Rows from block 4 of the image encoder of a small image captioner, named by matrix and row number. Rows with one number belong to one neuron. Each number is 128 + 24 x the weight over its row's rms, rounded and kept within 0 to 255. All counts start at 0. After the name is the row's rms in percent of the matrix's.
After each neuron's rows are labels from the 100 images, of 14976, where the neuron reaches its highest value: "colour at peak" is the nearest of a few named colours to the mean colour under the peak. Only what is clearly more common there than usual is listed. The data: regions of photos with short descriptions (Visual Genome). In brackets: how many of the 100.
# fc1: MLP up (encoder.blocks.4.mlp.fc1.weight, 384x128), inputs 0-127
# fc2: MLP down (encoder.blocks.4.mlp.fc2.weight, 128x384, transposed), outputs 0-127

fc1.343 121 [107 171 152 116 105 130 120 131 120 138 141 111 132 129 165 131 148 138 112 122 124 137 132 122  95 145 139 169 105 133 117 133 143  84 124 141 133 166 108 129 132 103 116 116 150  73 191 134 166 131 131 108  83 107  90  64 181 150 106 136 119 117 100 135 111 120 175 119 113 111 119 161 140 112  84 157 122 183 122 136 107 147 115 135 134 132  91 113 138 131 122 159 128 136 143 106 139 117 104 159 145 129 105 146  94 118 129 125 148 164 113 103 143  94  95 134 123 111 174 122 156 153 203 133 157 111 143 148]
fc2.343 124 [170 124  82 166  93 173  99 132 121 122 116  96 138 133 130  92 103 109 124 146 129 147 133 125 114 135 131 103 146  76 142 123 144 160 170 156 112 102 104 158 148 124 106  94 128 146 109 209 123 127 153 129 125 146 125 150 119  63  83 108 153 121 129 118 114 108 114 131 127 107 150 144 143 100 103 111 129 122 138 108 100 136 154 144 156 106 101 170 127 158 125 157 139 172 160 112 128 153 145 128  79 170 131 169 119 142 148  97  97  89 144 140 125  93 153 128 108 145 127 135 145 145  95 136 116 141 132 118]
colour at peak: brown (61)

fc1.295 098 [177 121 156 143 103 157 131 142 126 150 163 103 107 102 138 132 123 103 126 128 135 106 147 152 126  98 139 132 149 113 127  86 124 118 127 167 132 105 116 143 182 137 133  77 155 111 168 127 103 116 107 137 161 123 135 139 111 180  92 158 101  92 170  96 131 113 117 127 184 112 133 150 102 129 129 155 115 112 137 103 146 176 133 115 154 127 124 126  89 161 127 114 107 116 143 113 137 143  97 152 114 197 124 131 148 176 100 115 163 141 151 146 146 115 138 121 123 107  72 127 149  94 104 119 163 147  96 144]
fc2.295 097 [ 98 137 186 158 128 118 130 138 106 114  93 123 134  94 132 126 145 149 136  74  94 155 136 122  98 149  97 143  68 171 149 124 140 134  98 113  94 124 110 145 157 122 125 118 122 152 153 101 172 155  98  93  70 121 174 108 190 116 154 115  89 170 153 125 141 129 115 146 101 133 145 103 116 136 128  88 117 129 128 159 125 132 121 132 119 158 149 158 129 107 120 145 105  94 149 137 149 128 157 120 140 103  96 135 131  97 143 120 127 111 119 144 146 155  94 142 131 131 106 134 100 102 108 156  93  91 168 109]
colour at peak: white (34); pink (25)

fc1.350 061 [ 86 125 145 133 164 148 110  95 119 123 159 150 136 150  98 119 123 106 111 136 146 155  94 103 121 133  80 129 118 143 177 157 110 162 136 119 137 163 139 158 124 146 153 157 157 135 109 125 140 156 116  96 104 145 193 119  95 113 179 122 143 110 121  89 132 140 108 154 137 148 156 132 162 148 102 125 132 160  84 142 113 126 151 104 161 105 176 124 154  87 121 115 145 120 149 156 169 131 172 133 130  85 111 131  90 121 104 108 160 138 112 121  95 100 127 110 125 160 139 148 102 155 112 143 134 172 154 137]
fc2.350 063 [127 188 124 142 165 150 163 119 119 134 106 135 173  96 146 155 120 148  85 133 150 102 135 103 127 117 142 115 107 125 147 104 135 132 123 123  98 135  98 120 133 157 126 105 106 175 145 147 128 129 121 127 167 122 137 140  96 112 114  96 118 135 107  71 135 126 110 124 134 121  99 107  95 140 141 158 158 137 117 112 150  92 126 142 129 138 149 177 121 128 186 149 101 129  93 133 160 118 107 101 110 108  91 139 109 124 180 155 151 127 122 150 158 181 103 162 173 112 138 110 107 160 118 166 138  72 160 136]
colour at peak: black (32)

fc1.219 073 [124 129 122 137 130 195 105 150 157 148 180 155 132 115 112 103 104 154 102  94 117 152 156 115 111 153 166  89  99 122 124 149 130 128 177 135 126 154 127 154 116 100 136 163 136 138 133 115 118 132 141 140 142  85 136 150 114 183 110 149 150  74  89 124 173 146 115 128 133 147 120 145 131 117 126 137 107 141 142 125 109 133 139 135 153 172 130 133 118 130 109 130 130 193 125 134  78  70 120 142  93 123 137 162  86  99 135  93  93 138 121 122 110 135 148 156 119 136  83 132 117 151 130 152 128  91 133 169]
fc2.219 079 [115 138 138 137 105 113 111 132 149 113 135 140  80 143 116 147 145 100  94 131 115 114 121  98 116 151 175 121 141 130  92 104 121 176 102 105 131 137 112  72 114 168 115 171  90 132 171 139 130 102 158 100 109 132 127  86 140 101 126 121 123 131 172 116 165 141 134 161 116 123 143 115  90 124 104 115 124 139 119 157 130  94 105  92 119 138 101  90 127 141  79 122 106 133 132 124 156 171 158 105 105  60  97  99  99 119 110 103 120  87 139 163  94 116 149  99 115 160 163 128 149 123 122 106 147 128 118 151]
colour at peak: white (27); pink (25)

fc1.17 110 [ 98 159 142 110 110  94 161 122 161 117 124 105 107 133 107 103 116 166 117 146  84  98 135 128 134 106 143  90 119 165 140 112 140 122 126 159 137 133 127 125 146 130 108 157 168 130 157  88 141 114 102 131  97 162 128  98 144 145 152  71 114 139 114 150 147 113 130 114 107 136 128 139  99 163 116 137 131  95  96  95 143 136 127  58 137  90  69 105 128 142 103 111 129 191 109 111 104 105 138 124 130 129 136 130 130 156 126 124 137 137 174 102  97 158  89  95 113 134  90 120 172 146 154 138  83 112 126 140]
fc2.17 113 [116 111 151 140 112 103 127 144 120 141 130  67 123 112 152 157  81 118 136 108 134 124 123 169 126 153 143 139 141 102  83 148 107 163 143  79 124 125 112 140 125 130 129 133 130 164 105  93 144 119  84 111 151  92 127 138  86 102 122 167  96 107 150 146 145 141 126  75 145 108 153 124 133 107 129 106 172 125 154 113 109 114 112 124 146 160 110 123  97 131 136 128 152 105 168 149 151 151 104  99 166 136 164 133  82 153 121 148  85 117 123 117 172 116 160 146 172 133 107 150 187 127 122 120  95 148 129  89]
colour at peak: pink (33)

fc1.71 103 [151 138 115 115 133 125 182 160 115  79 104 169 161 135  73  93 125 127 155  95 119 121 110 146 152 131 181 149 133 138  99  91 113 148 114 150 136 124  99 138  97 144 113 121 117 149 109 119 147 168 142 105 125 120  96 122 132 137 149 126 151 144 149 101  56 125 131  92 172 130 134 109 140 136 139 129 143 108 156  85 145 117 153 134 122 141  53 106 114 128 130  97 161 116 118  95 131 162 109 134 168 137 149 101 144  91 113 122 100 134 124 133 139 143 104 156 125 164 130 117  81 108 154 158 138 151 146 125]
fc2.71 106 [133 149 111 125 140 114 117 154 131 137 171 125 123 124 174 115 128 125 114 134 136 152 160 131 129 108 136 164 112  88 149 111 171  73 104 114 124 144 168  98 123  97 125 118 119 158 154 162  82 120  97 117 101 151 162 106  96 142 135 144 147 181 162 170  81 128 139 109 131 144 150 127 113 130 132 126 120 153 155 144 130 161 110 136 113 124 135 101 151 111  70 133 124 133 118 131 132 117 152 135 142 108 116 137  99  95 131 166  97 137 149 147 133 131 119 162 166 112 161 137 114 114 125  84 197  80  82 147]
colour at peak: black (38)

fc1.143 116 [121 101 133 124  88 118  92  86  85 132 138 128 166 122  89 124 138 134 129 146 158 138 104 151  93 125 102 133 123 119 124 122 137 137  84 114 105 103 134 149 105 100 110 160 124 117 109 149 103 123  97 167 151 128 103 146 173 116 151 123 125 130 137 130 117 120 125 137 120  98 157 132 141 163 154 121  94 157 149  77 109 139  91 120 123 174 130 127 101 107 111 173 137 156  76 118 104 140 145 110  88 142 134 175  97 170 126 139 145 113 138 138 140  91  96  50 148 126 124 159 120  85 132 131 146  97 141 158]
fc2.143 114 [103 180 121 102 123 122 140  98 141 137 145  94  88 130 137 143 154 118 122 159 131 133 141 132 144 149 118 160 135 166 150 136 120  99 110 133 135 120 151 142 184 109 115  69 115 145  90  95  84 149  61 113  82 117 135 123 142 171 120 130 115 142 143 121 108 137 114 145 109 115 142 157  91 151 131 114 109 137 118 132 152 102 171 134 135 110 154 103 148 141 120 120 139 112 141 140 115  87 106 157 150  99 136  90 121 143 108  98  78 131  55 141 124  99 127 142  98 139 148 102 147 134 116 120 117 143 121  67]
colour at peak: brown (75)

fc1.335 095 [154 107 104 166 151 131 130 131 121 151 105 122 123  94 189 121 118  94 129  88 129  88 128 116 123 157 116 150 160 162  95 150 116 138 131 132 105 203 144 122 141 130 110 112 122 119 142 102  92 100 151 114 109 138 150 177 110 125 110  99 141  70 139 166 109 169 100 138 163 133 131 130 113 137 154 135 140 148 118 104 142 154 137 168 126 178 171 117 104 120 143 123 114 113 121 120 163 105 106 167 145 124 150 134 128 142 146 134 115 145 127  92 149 113 127  99 162 185 120 118 165 115  98 109 116 117 130 177]
fc2.335 111 [123 117  92 116 134 137 109 139  92 157 124  95 146  84 131 130 159 147 138 104 158 115 129  95 155 146 163 103 119 136  89 143  90 146 132 146 131 121  92 130 153  99 139  95 143 112  92 170 129 161  96 146  98 117  95 155 140  90 167 136 133 128  84 119 144 104 183 140 163 114 123 125 160 137 108 136 111 125 167 136 122 115 117 121 131 108 170 130 157 109 102 128 122 137 112 115 100 110 124 117 118 126  87 177  71 156 125 101 101 118 163 156 141 180 147 171 157 125 135 121 114 144 167 141 109 124  89 113]
colour at peak: grey (65)

fc1.342 116 [113 172 111 166 133 138 119 170 107 145 111 138  95 145 124 152 143 156 125 167 143 161 129 148 145 146 130 133 105 150 106 133 129 113 110 127 101 140 100 129 157 106 118 154 154 138 145 115 144 146 155 172  92 151 108  98 116 131 151 127 137 101 113 128 100 169 142  89 123 112 109 152 153 127 107 138 165 132 156 137 103  80 101 134 134 100 138 136 178  85 103 131 109 114 175 156 108 130 181 122 101 150 111 147 132 126 150  97 109 115 136 142 118 158 147 101  95  95 184 152 142 162  79 148 123 123 184 122]
fc2.342 115 [154 117 133 127 100 100 146 107 101 162 115 167 167 118  99 114  96 119 151 136 121 170 174 105  89 135 144 114 165  92  90 136 129 110 145 170 131 125 127 113 127 100 105 103 118  90 104 159 139 150 112 110 139 120  91 157  64 158 120 110 125 111 108 166 153 129  91 167 172 145 112 146 139 145 180 115 144 144 114 104 139 112 110 118 114 123 117 125 135 196 152 134 119  94 155 146 136 106 175 134 137  88 123 110 141 136 103 142 161 117 130 129 130 127  87 132 168 125 120 135 109 131 141 137 137 126  93 160]
colour at peak: red (29)

fc1.53 115 [112 139 124 128 119 166 112 130 114 135 166 142 113 129 141 159 144 130 143 153 135 109 131 130 150 158  93 123 160 159 128 146  89  94 117 124 144 161 167 124 140 159 111 115 127 100  86 118 161 135 142 158 117 126 121 135 130 166 157 102 163 124 165 133 111 165 126 123 153 131 130 129  92 112 123 154 128 105 108  80 122 113  75 133 128 136 105 131 159 123 118 131 196 141 128  96 135 148 172 142 162 162 126 133 133 130 169 112 110 112 123 111 199 153 142  99 148 156 152 113 139 176  79 107 116 129 154 182]
fc2.53 110 [142 164 118 130 129 178  95 139 116 161 104 140  98 112 107 124 115  78  76 143 126 133 169 102 109 107 151 147 142 138 123 139 110 114 130 181 136 141 141 100 129 136 129 124 130 115 141 137 143 109 158 145 138 127 154 169  94 172  82 104 138 106 107 124 150 121 158 151 188 122 106 135 146 136 143 141  94 144 139 132  83 122 126 118 136 130 124 111 140 130  97 152 101 129 136 132 127  70 159 147 130 130 146 124 170 135 128 153 136 144 152 130 147 129 140 175 141 163 106 115  40 126 122 163 127  82 155 122]
colour at peak: blue (29)

fc1.119 101 [125 142 139 122 117 117 143 134 132 130 130 149 127 128 131 132 163 131 105  90  63 121 106 163 140 123 152  96 133  49  82 128 112 101 140 101 174 102 127 131 148 108 142 147 154 136 152 114 104 117 129 114 106 110  83 118 136 161 137 109 100 146 135 109 128 111 135 138 149 156 132 127 104 135  93 115  77 143 127 103 166 139 123 129 134 143 146  98 172 173 148 143 172 121 148 113 124  93 115 124 149 110 132 145 111  85 138 109 122 156 121 126 122 180  84 167  85 124  80 109  98  95  95  99 140 115 145 131]
fc2.119 091 [176 125 116 123 108  59 143 106 134 144 152 144 112 180 149 164 100 138 112 151  90 123 162 142  87 113  96  92 118 161 159 108 105 110 135 128 151 140 146 129 114 135 104 115 121 110 126 138 117 140 122 122 131 137 128  92 112  86 163 148 156 103 107 123 140 141 124  88 104 147  91 128 131 142 148 137 160  91 139 150 150 119 159 148 126 121 103 202 115 106  94 121 144 112 104 151 123 113 134 126 116  79 108 123 107 171 123 131 162 121 139  74 125 122 196 104 134 118 109 123 162  99 114 123 115 128 110 138]
colour at peak: pink (33)

fc1.191 110 [145 100 111 104 172  93 154 160 175 139 176  99 114 149 152 154 115 135 167 136  95  96 134 127 168 107  77 124 114 113 119 152 159 160 138 148 165 145 149 130 158 150 150 129 129 109 170 124 122 120 147 108 129 101 128 131 124 184 134 146 131  95 128 110 144 147  86 154 136 117 106 138 133 144  95 136 110 143 145 148 128 141 160 151 114 107 131 131 151 137 117  89 149 168 126 125 147  94 184 124 121 110 137  98 134 155 103 180 150 144 117 119 126 152 121 120 128 105  96 172 134 123 149 149  78 175 137 153]
fc2.191 097 [126 126 138 113 136 121 127 119 128 119 156 141 118 171 131 178 136 169 126 109 116 114 172  96 161  94 167  80 115 123 143  99 120  77 130  80  86 128 136 146 159 114 147 125 118 120 123 142 124 132 130 103 140 136 125 124 138  92 145 121 106 100 101 126 140 138  88 114 126 113 140 149 133 162 118  96 108 157  82 153 180 117 108  69 121 142 101 166 148 115 135 151 182 121 141 111 132 147 140 167 108 126 144 138  78 163 106 106 143 143 138 146 118 157 109 160 151 146  94 131 155 111 115 145  90  88 126 159]
colour at peak: white (44)

fc1.197 091 [ 69 152  89 117 109 126  82 126  99  97 127  92  94 103 136 132 104 124 129 117 122 116 115 128 130 113  92  95 110  97 113 111 122  98 100 160 123 129 134 124 144 170 173 176 146  96 132 144 178 138 122 155 128 108 192 107 120 134 133 135 117 113 152 129 150 149 143 128 142 144 123 139 137 118 123 102 164  87 131 122 147  87 110 126 114 112 103 102 136 128 133 116 106 151 100 123 103 147 159 141 153 119 169  74 160 100 152 139 132 144  90  62 120 145  81 154 147 135 137 104 123 146 139 145 120 156 105 103]
fc2.197 093 [142 111  95 184 153 119 122 138 119 139 117 115 114 116 164 145 106 156 132 125 114 162 135 131 116 137 126  87 134 157 127  76 130  87 100 150  98 202 117 150  70 147 117 124 120 184 154 108 190  92 116 127 106 146 137 139 130 112 138  99 152 141 100  78  97 132 107 125 135 124 122 122 160 156 126 152 133 125 138  81 156 126 126  95  82 156 144 108 126 138 121 121 133 101 121 175 112 157 107 122 138 135  88 151 100 160 145 143 117 176 140 136 143 130 101 131 121 146  99 115 148 123 127 123 155 142 136 146]
colour at peak: brown (65)

fc1.285 108 [122 108 136  86 104 155 108 112 107 106 109 124 110 115 141 112  98 132 128 104 148 139 151 117 127 136 125 147 140 119 159 130 101 120 148 132 113 146  70 133 159  92 118 124 135 132  93  83 151 120 117  52 147 152 121  94 135  91 170 159  88 103 159 156 114 122 118 156 180 127 173 134 111 129 177 145 148  73 116 136 147 158 129 111 132  88 113  83  78 118 140 126 101 127 147 135 145 107 107 146 128 129  94 109 117 126 124 132 131 139 165 138 150 193 136 140 103 130 124 126 153 151 104 106 110 117 134 150]
fc2.285 106 [146 122 121 138 115 119 129 116 125 117 114 151 119 134 129 170 119 176 158 100 118 148 131 101 155 111  81  82 107 139 163  92  84 123  61 119 121  95 126 129  96 105 132 128 145 118 164  61 137 126 117 112  97 157 157  99 148 101 147 137 144 134 184 141 138 120 137 169 108 104 127 112 154 137 157 141 105 112  90 129 140 132 131 102  82 136 152 154 154 128 121  80 119 123 105 141  93 124 118 119  64 136 154 116 141 114 126 152 136 140 133 120 152 103 113 121 127 120 120 147 164  87 119 137 121 123 185 156]
colour at peak: orange (25)

fc1.289 086 [169 107 133 140 151 158 148 144 114  90 136 121 127 194 133 128 135 150 108 142 110 101 130 114 130 131 126 126  91 141 135 133 134 110 137 152 123 131 148 158 144 166 150 182 126  84 110 140 183 152 133 100 116 119 126  62 126 132 170 121 142 151 142  81 118 113 131 135 123 132  82 106 169  97 131  75 130 108 134 141 119 105  90 182 108 117 135  80 109 129 156 127 152 111 124 146 104 161 144  91 122  90 134 104 129 146 135 129 137 173 146 157 133 159 136 108 111 166 145 143 146 155 148 169 117 131 123 122]
fc2.289 095 [ 99 145 116 125 130 161 123 132 156 118 147 113  89 116 126 153 147 152 108 114 140 124 166  76 119 133 172 124 109 143 130 102 132 140 125 103 116 139 151 154 160 155 125 115 111 142 136 102 142 159  96 138 138 142 169 118 166 146 108 113 155 110 169 123 120 200 110 129 127  93 156 165 108 120 121  97 106 121 116 128 108 165 143 141 114 136 102 135 154  90 129 125 123 127 111 168  55 123 133 159 159 171 129 132 108  91 124 111 138 120 100 143 113  88  89 120 169 148 127  99  76 145 137 179 120 131 148 115]
colour at peak: red (30)

fc1.346 090 [133 142 125 146 162  96 145 112 152 120 158  91 132 148 150 123 104 129 114 124 115 141 109 107 130 142  62 148 123 168  79  74 135 122  92 124 151 110 117 130 142  98 160 121 128 110  80 162 160 122 163 107 147 145  99 139 159 135 170 114 103 108 110  81 130 118 143 117 132 159 171 111 142 130 118 130 181  98 123 107  91  94 109 123 130 114 165 102 145 122  99 141  92 162  98 133 137 141 118 149 137  98 115 148 138 108 124 122 122 143 154 112 114 141 116 117  73 105 151  92 138 103 134 112 119 163  75 149]
fc2.346 093 [122 129 122 138 151 152 101 130 117 122 124 127 137 100 151 124  94 124 109 174 138 133 117 159 117 148 158 102 102 126 165 107 115  69 133 117 104 144 110 121 113 156 106 105 123 150 125 114 112 151 130 161 121 143 124 133 162 148 119 148 204 145 134 178 124 130 122 120 181 135 138 167 146 140  95 167 154 114 126 159 153 120 119 111 179 120 119 129 162 104 146 119 118 181 154 141 109 144 160 158  85 125  87 122 168 103  82 160 156 127  93 145 104 131 136 110 115 143 128 102 125 110 166 103  83 107 118 123]
colour at peak: brown (66)

fc1.26 099 [132 141 107 189 138 152 131 144 101 126  97 125 126 144 135  95 119 155 127 180  86 182 132 164 118 148 159 118  98 150 126 145 114 138  97 119 117 159 133 115 129 167 128 110 152 141 138 104 135 109 103 115 153 111  88 103 100 149 155  98 118 128 119 148 121 129 124 150 178 158 103 156 127 142  94  97 104 195 131  89 128 148 131 148  98 142 132 126 148 103 168 103 117  94 181 140 148  74  93 129 141 121 155 126 149 141 146 119 112 102 137 125 119  96 123 117 140 106 100 110 138 160  87 163 136 121 142 111]
fc2.26 105 [ 96  82 154 120 152 115 108 111 144 127 120 143 159 122 114 127 102 113  92 114 175  94 145 106 146  99 109 149 158 125 125 133 166 125 140 120 158 130 127 121  97 104 112 140 111 123 116  85 140 109  96 118 119 135 141 117 106 108  93 175  99  92 162 117 142 123 136 128  89 150 117 160 138 107  97 151 123 135 136 134 111  93  78 140 148 139 138 136 111 147 132 115 114 120 110 138 120 108 182  86 133  88 177 108  85 110 153 109 159 115 130 102 149 107 148 144  92 104 163 130 125  96 173 127 177  97 157  83]
colour at peak: white (34); pink (27)

fc1.283 085 [119 148  91 104 110 103  92 140 161 165 125 123 129 109  89 147 155 127 100 129 152  77 111 111 132 126 157  78 147 119  99 151 172  92  96 128 127 120 167 131 167 100 118 124 123 125 121 153 100 102  82 137 117 143 128 132 163 128 121 116 127 156 141 146  93 136 167 101  95 110  87 123 119 156 112 137 170 116 139  88 136 110 112  73 132 100 103 125 120 117 153 150 130  97 119 173 100 126 118 144 146 143 152 118 101 136 136 108 121 174 116 106 174  95 101  96  83 107 124 110 113 107 125 133 125 124  81 120]
fc2.283 085 [ 90 122 150 143 135 154 136 110 163 116 125 121 132 138 120 201  97 111 126 107 147 127 116 125  98 139  98 173 130 132 149  85  93 119  91 142 138 107 139 176  98 139 160 149 121 122 153 115 103 124 103  99 165 121 129 181 107  89  99 141 115 122 168 100 137 124 121 151 110 121 130 146 134  65 152 103 123 114 129  75 119 137 106 112 107 163 114 114 178 131 131 116 178 126 109 125  92 130 136 127 118 127 147 162  95 162 101 151 141 125 128 132  84  96 162 138 150 134 114 122 104 136  99 117 136 127 119 180]
colour at peak: grey (60)

fc1.237 099 [179 131 139  97 107 102 139 176 108 125 114 158 136 126 147 189 129 143 116 121  87 121 156 107 136 116 106 140 117 142  78 147 153 117  95 149 165 120 151 138 168 124 121 155 127 133 135 121 160 128 161 118 117 106 135 123 162 147 120 149 118 109 109 131 103 118 131 104 150  87 123  92 122 139 194 135 136 145 178 142 112 114 115  94 113 119 123 115 165 116 105 107 138 124 138 150 110 173 122 156 163 163 153 147 103 108 136 157 128 128 156 123  90 119 114 117 118 145 148 121 112  95 108 152 107 185  73 171]
fc2.237 098 [117 133 134 112 164  97 153 134 130 114 130 111 150 145 121 181 161  96 134 115 140 102 142 129 119  85 142  94 137 128 124  86 116 119 123 112 128 112 107 142 130 162 131  82 110 156 132 128 127 139 124 208 120 128 128 100 159 109 167 139 146 119  72  79 107 175 165 145 104 125  97 123  91 146  87 113 154 121  94 124 133 138 138  85 129 124  86 139 129 132 109 130 143 102 117 142 109  79 129 125 115 143 112  99 123 116  68 129 143 182 161 168 123 156 116 111 142 127 128 152 105 115 119 120 114 139 163 153]
colour at peak: pink (27)

fc1.353 101 [108 166 164 107 106 111 131 111 149 102 123 128 166 155 132 131 120 130 141 125 107 108 140 128 200 117 148  95 121 125 164 163 114 134 163 126 139 128 160 129 177 108 130 116 147 123 129 116 153 131 111 148 130 154 175 136 117 162 120 163 142 144 142 106 125 123 109 102 148 101 134 134  91 118 140 126  97 143 155 134  94 178 129 159  88 166 167 118 125 136 139 108 160 140 130  87 155 126 131 126 124 149  97 166  87 186  96 125 176 141 132 157 130  87 117 113 111 150 119 181  80 158 109 130 120 124 118 124]
fc2.353 112 [134 134 152 151 151 103  83 114 117 118 153 122 162 116 138 173 143 135 144 138 134 198 153 126  87 131 122 140  83 135 131 154 160 178 166 109 130 112 133 161 142 112 106  79 123  97 137 137 156 150 111 136 141 134 104 100 152  46 157  52  82 132 126 143 163 129 101 143 139 122 145 120 158 143 129 113 128 146 115 148 106 127 109  88 155 125 166 133 149 156 148 144 144 126 145 156 137 143 171 127 130 143 139 107 127 109 119 148  96 101 135 126 153 131 130 145 126 133 112 108 167 113 146 136  99 124 135 133]
colour at peak: white (30)

fc1.229 082 [ 98 164 145 116 165 133 109 119 127 152 124 115 117 193 124 128  94 148 131 176 104 106 115 139 100 133  73 105 100 159 124 102 113 136 149 137 146  97 129 120 131 121 135 106 129 140 133 106 147  87 101 152  85 165 106 166 122 130 123 114 118  88 149 154 143 143 147 171 111 138 159  84 139 129 126 123 120 102 134 154 104 159 134 158 127 148 156 137 160  76 115 122  92 144 155 132 152  66 124 126 101 103 119 111 106  90 100 122 175 159 117 154  95 109 119 119 126  96 123 163 152  96 132 104 130 131 111 146]
fc2.229 072 [130 135 122 120 154 129 140 124 100 133 130 141 118 118 143 135 144 129 156 107 122 187 165  75 174 138 106 153 187  90  99 125 126 126 102  89 108 114 117  87 146 137 127 105 114 106 139  99 131  95 142 123 113 106 126 137 165 108 131  72 105 135 135  91 140 154 121 138 180 144 136 141 115 165 125 114 124 174 138 112 152  80  95  96 112 124  76 102  84 118 154 132 127 128 136 148  97 118  98 147 159 121 120 159 154 136 166  98 126 149 136 133 127 125 136 162 180 147 121 107 126  92 131  99  91 138 113 134]
colour at peak: brown (68)

fc1.182 100 [104  62 135 141 115  98 123 139 142 140 151  95 114 141 112 122 153 145 140 146 168 167 118 156 113 138 102 138 121  89 133 165 162  89 127 124 123 170 132 126 121 107 105 112 130  54 131 127 135 154 162 115 122 126  75 111 122 121  77 138 112 129 147 130 133 128 172 168  72  96 131 127 158 132  71 119 138 153 149  93 151 126 116 122  98 111 135 118  99 118 114 150 128 145 154 115 127 114 165 165 144 127  86 139 159 136 148  99 117 136  73 113 124 118 128 178 146 132 128 106 163 127 135 138 140 112 120 126]
fc2.182 106 [145 168  61 141 125 120 116 120 150 126 123 125 132 134 144 144 151 113 108 154 150 121  98  92 119  93 106 157 109 105  98 126  95 122 133 155 140 157  98 147 154  88  72 152 155 167 110 138 163 105 189 101  86  91 140 107 177 140 131 149 137 168 110 130 104 135  99  94 135  92 138  99 127 146 121  87  89 106 161 137 129 130 158 151 161 156 140 143 109 114 131 133 177 152 132 151 164 107 114 123 136 124 163 148 110 130 136 116 112 151 112 123 136 113 123 115 131 158 129 109 104 165  97 128 109 149 123 152]
colour at peak: brown (75)

fc1.362 081 [122 106  92 158 138 116 107 139 109 105 108 148 121 138 140 174 110 169 149 110  98  90 116 158 129 133 137 130 137 102 119 143 128 139 124  99 117 149 100 127 164 141 120 118 167 127 151 116  85 111 135 167 173 147 131 152 176 145 124 148 149 133 116 117  82 146  81 102 122 135  98 133  95 128  88 149 113  85 137 119  88 125 158 121 122 161 140 107 105 110 179 127 127 163  87 145 128 112 115 157 132 148 135 113 121 114 116 133 132  86 127 144 133 112 133  96 147 100 104 140  90 159 162 171  85 177 159 165]
fc2.362 085 [104  90 173 162 105 119 123 121 136 164 113 129 135 120 152 126 149 114 132 110 123 142 102 135 168 110 104 170  96 169 115 155  97 104 135 117  98 154 133  94 135 121 135 153 120 123 117 123 137 153  85  89 129 100 161 112 107 102 168 149 132 155 110 170 178  99 139 144 103 155 156 154  84 135 105 121 161 171 123 137 166  98 105  89 154 148 149 169 130 126 154 150 148  88 116 137 127 120 119  91 126  98 137 105 124 119 138 137  97 121 105 128 153 161 101 104 116 131 112 145 133 113 129 190 147  93 102 139]
colour at peak: white (44); pink (28)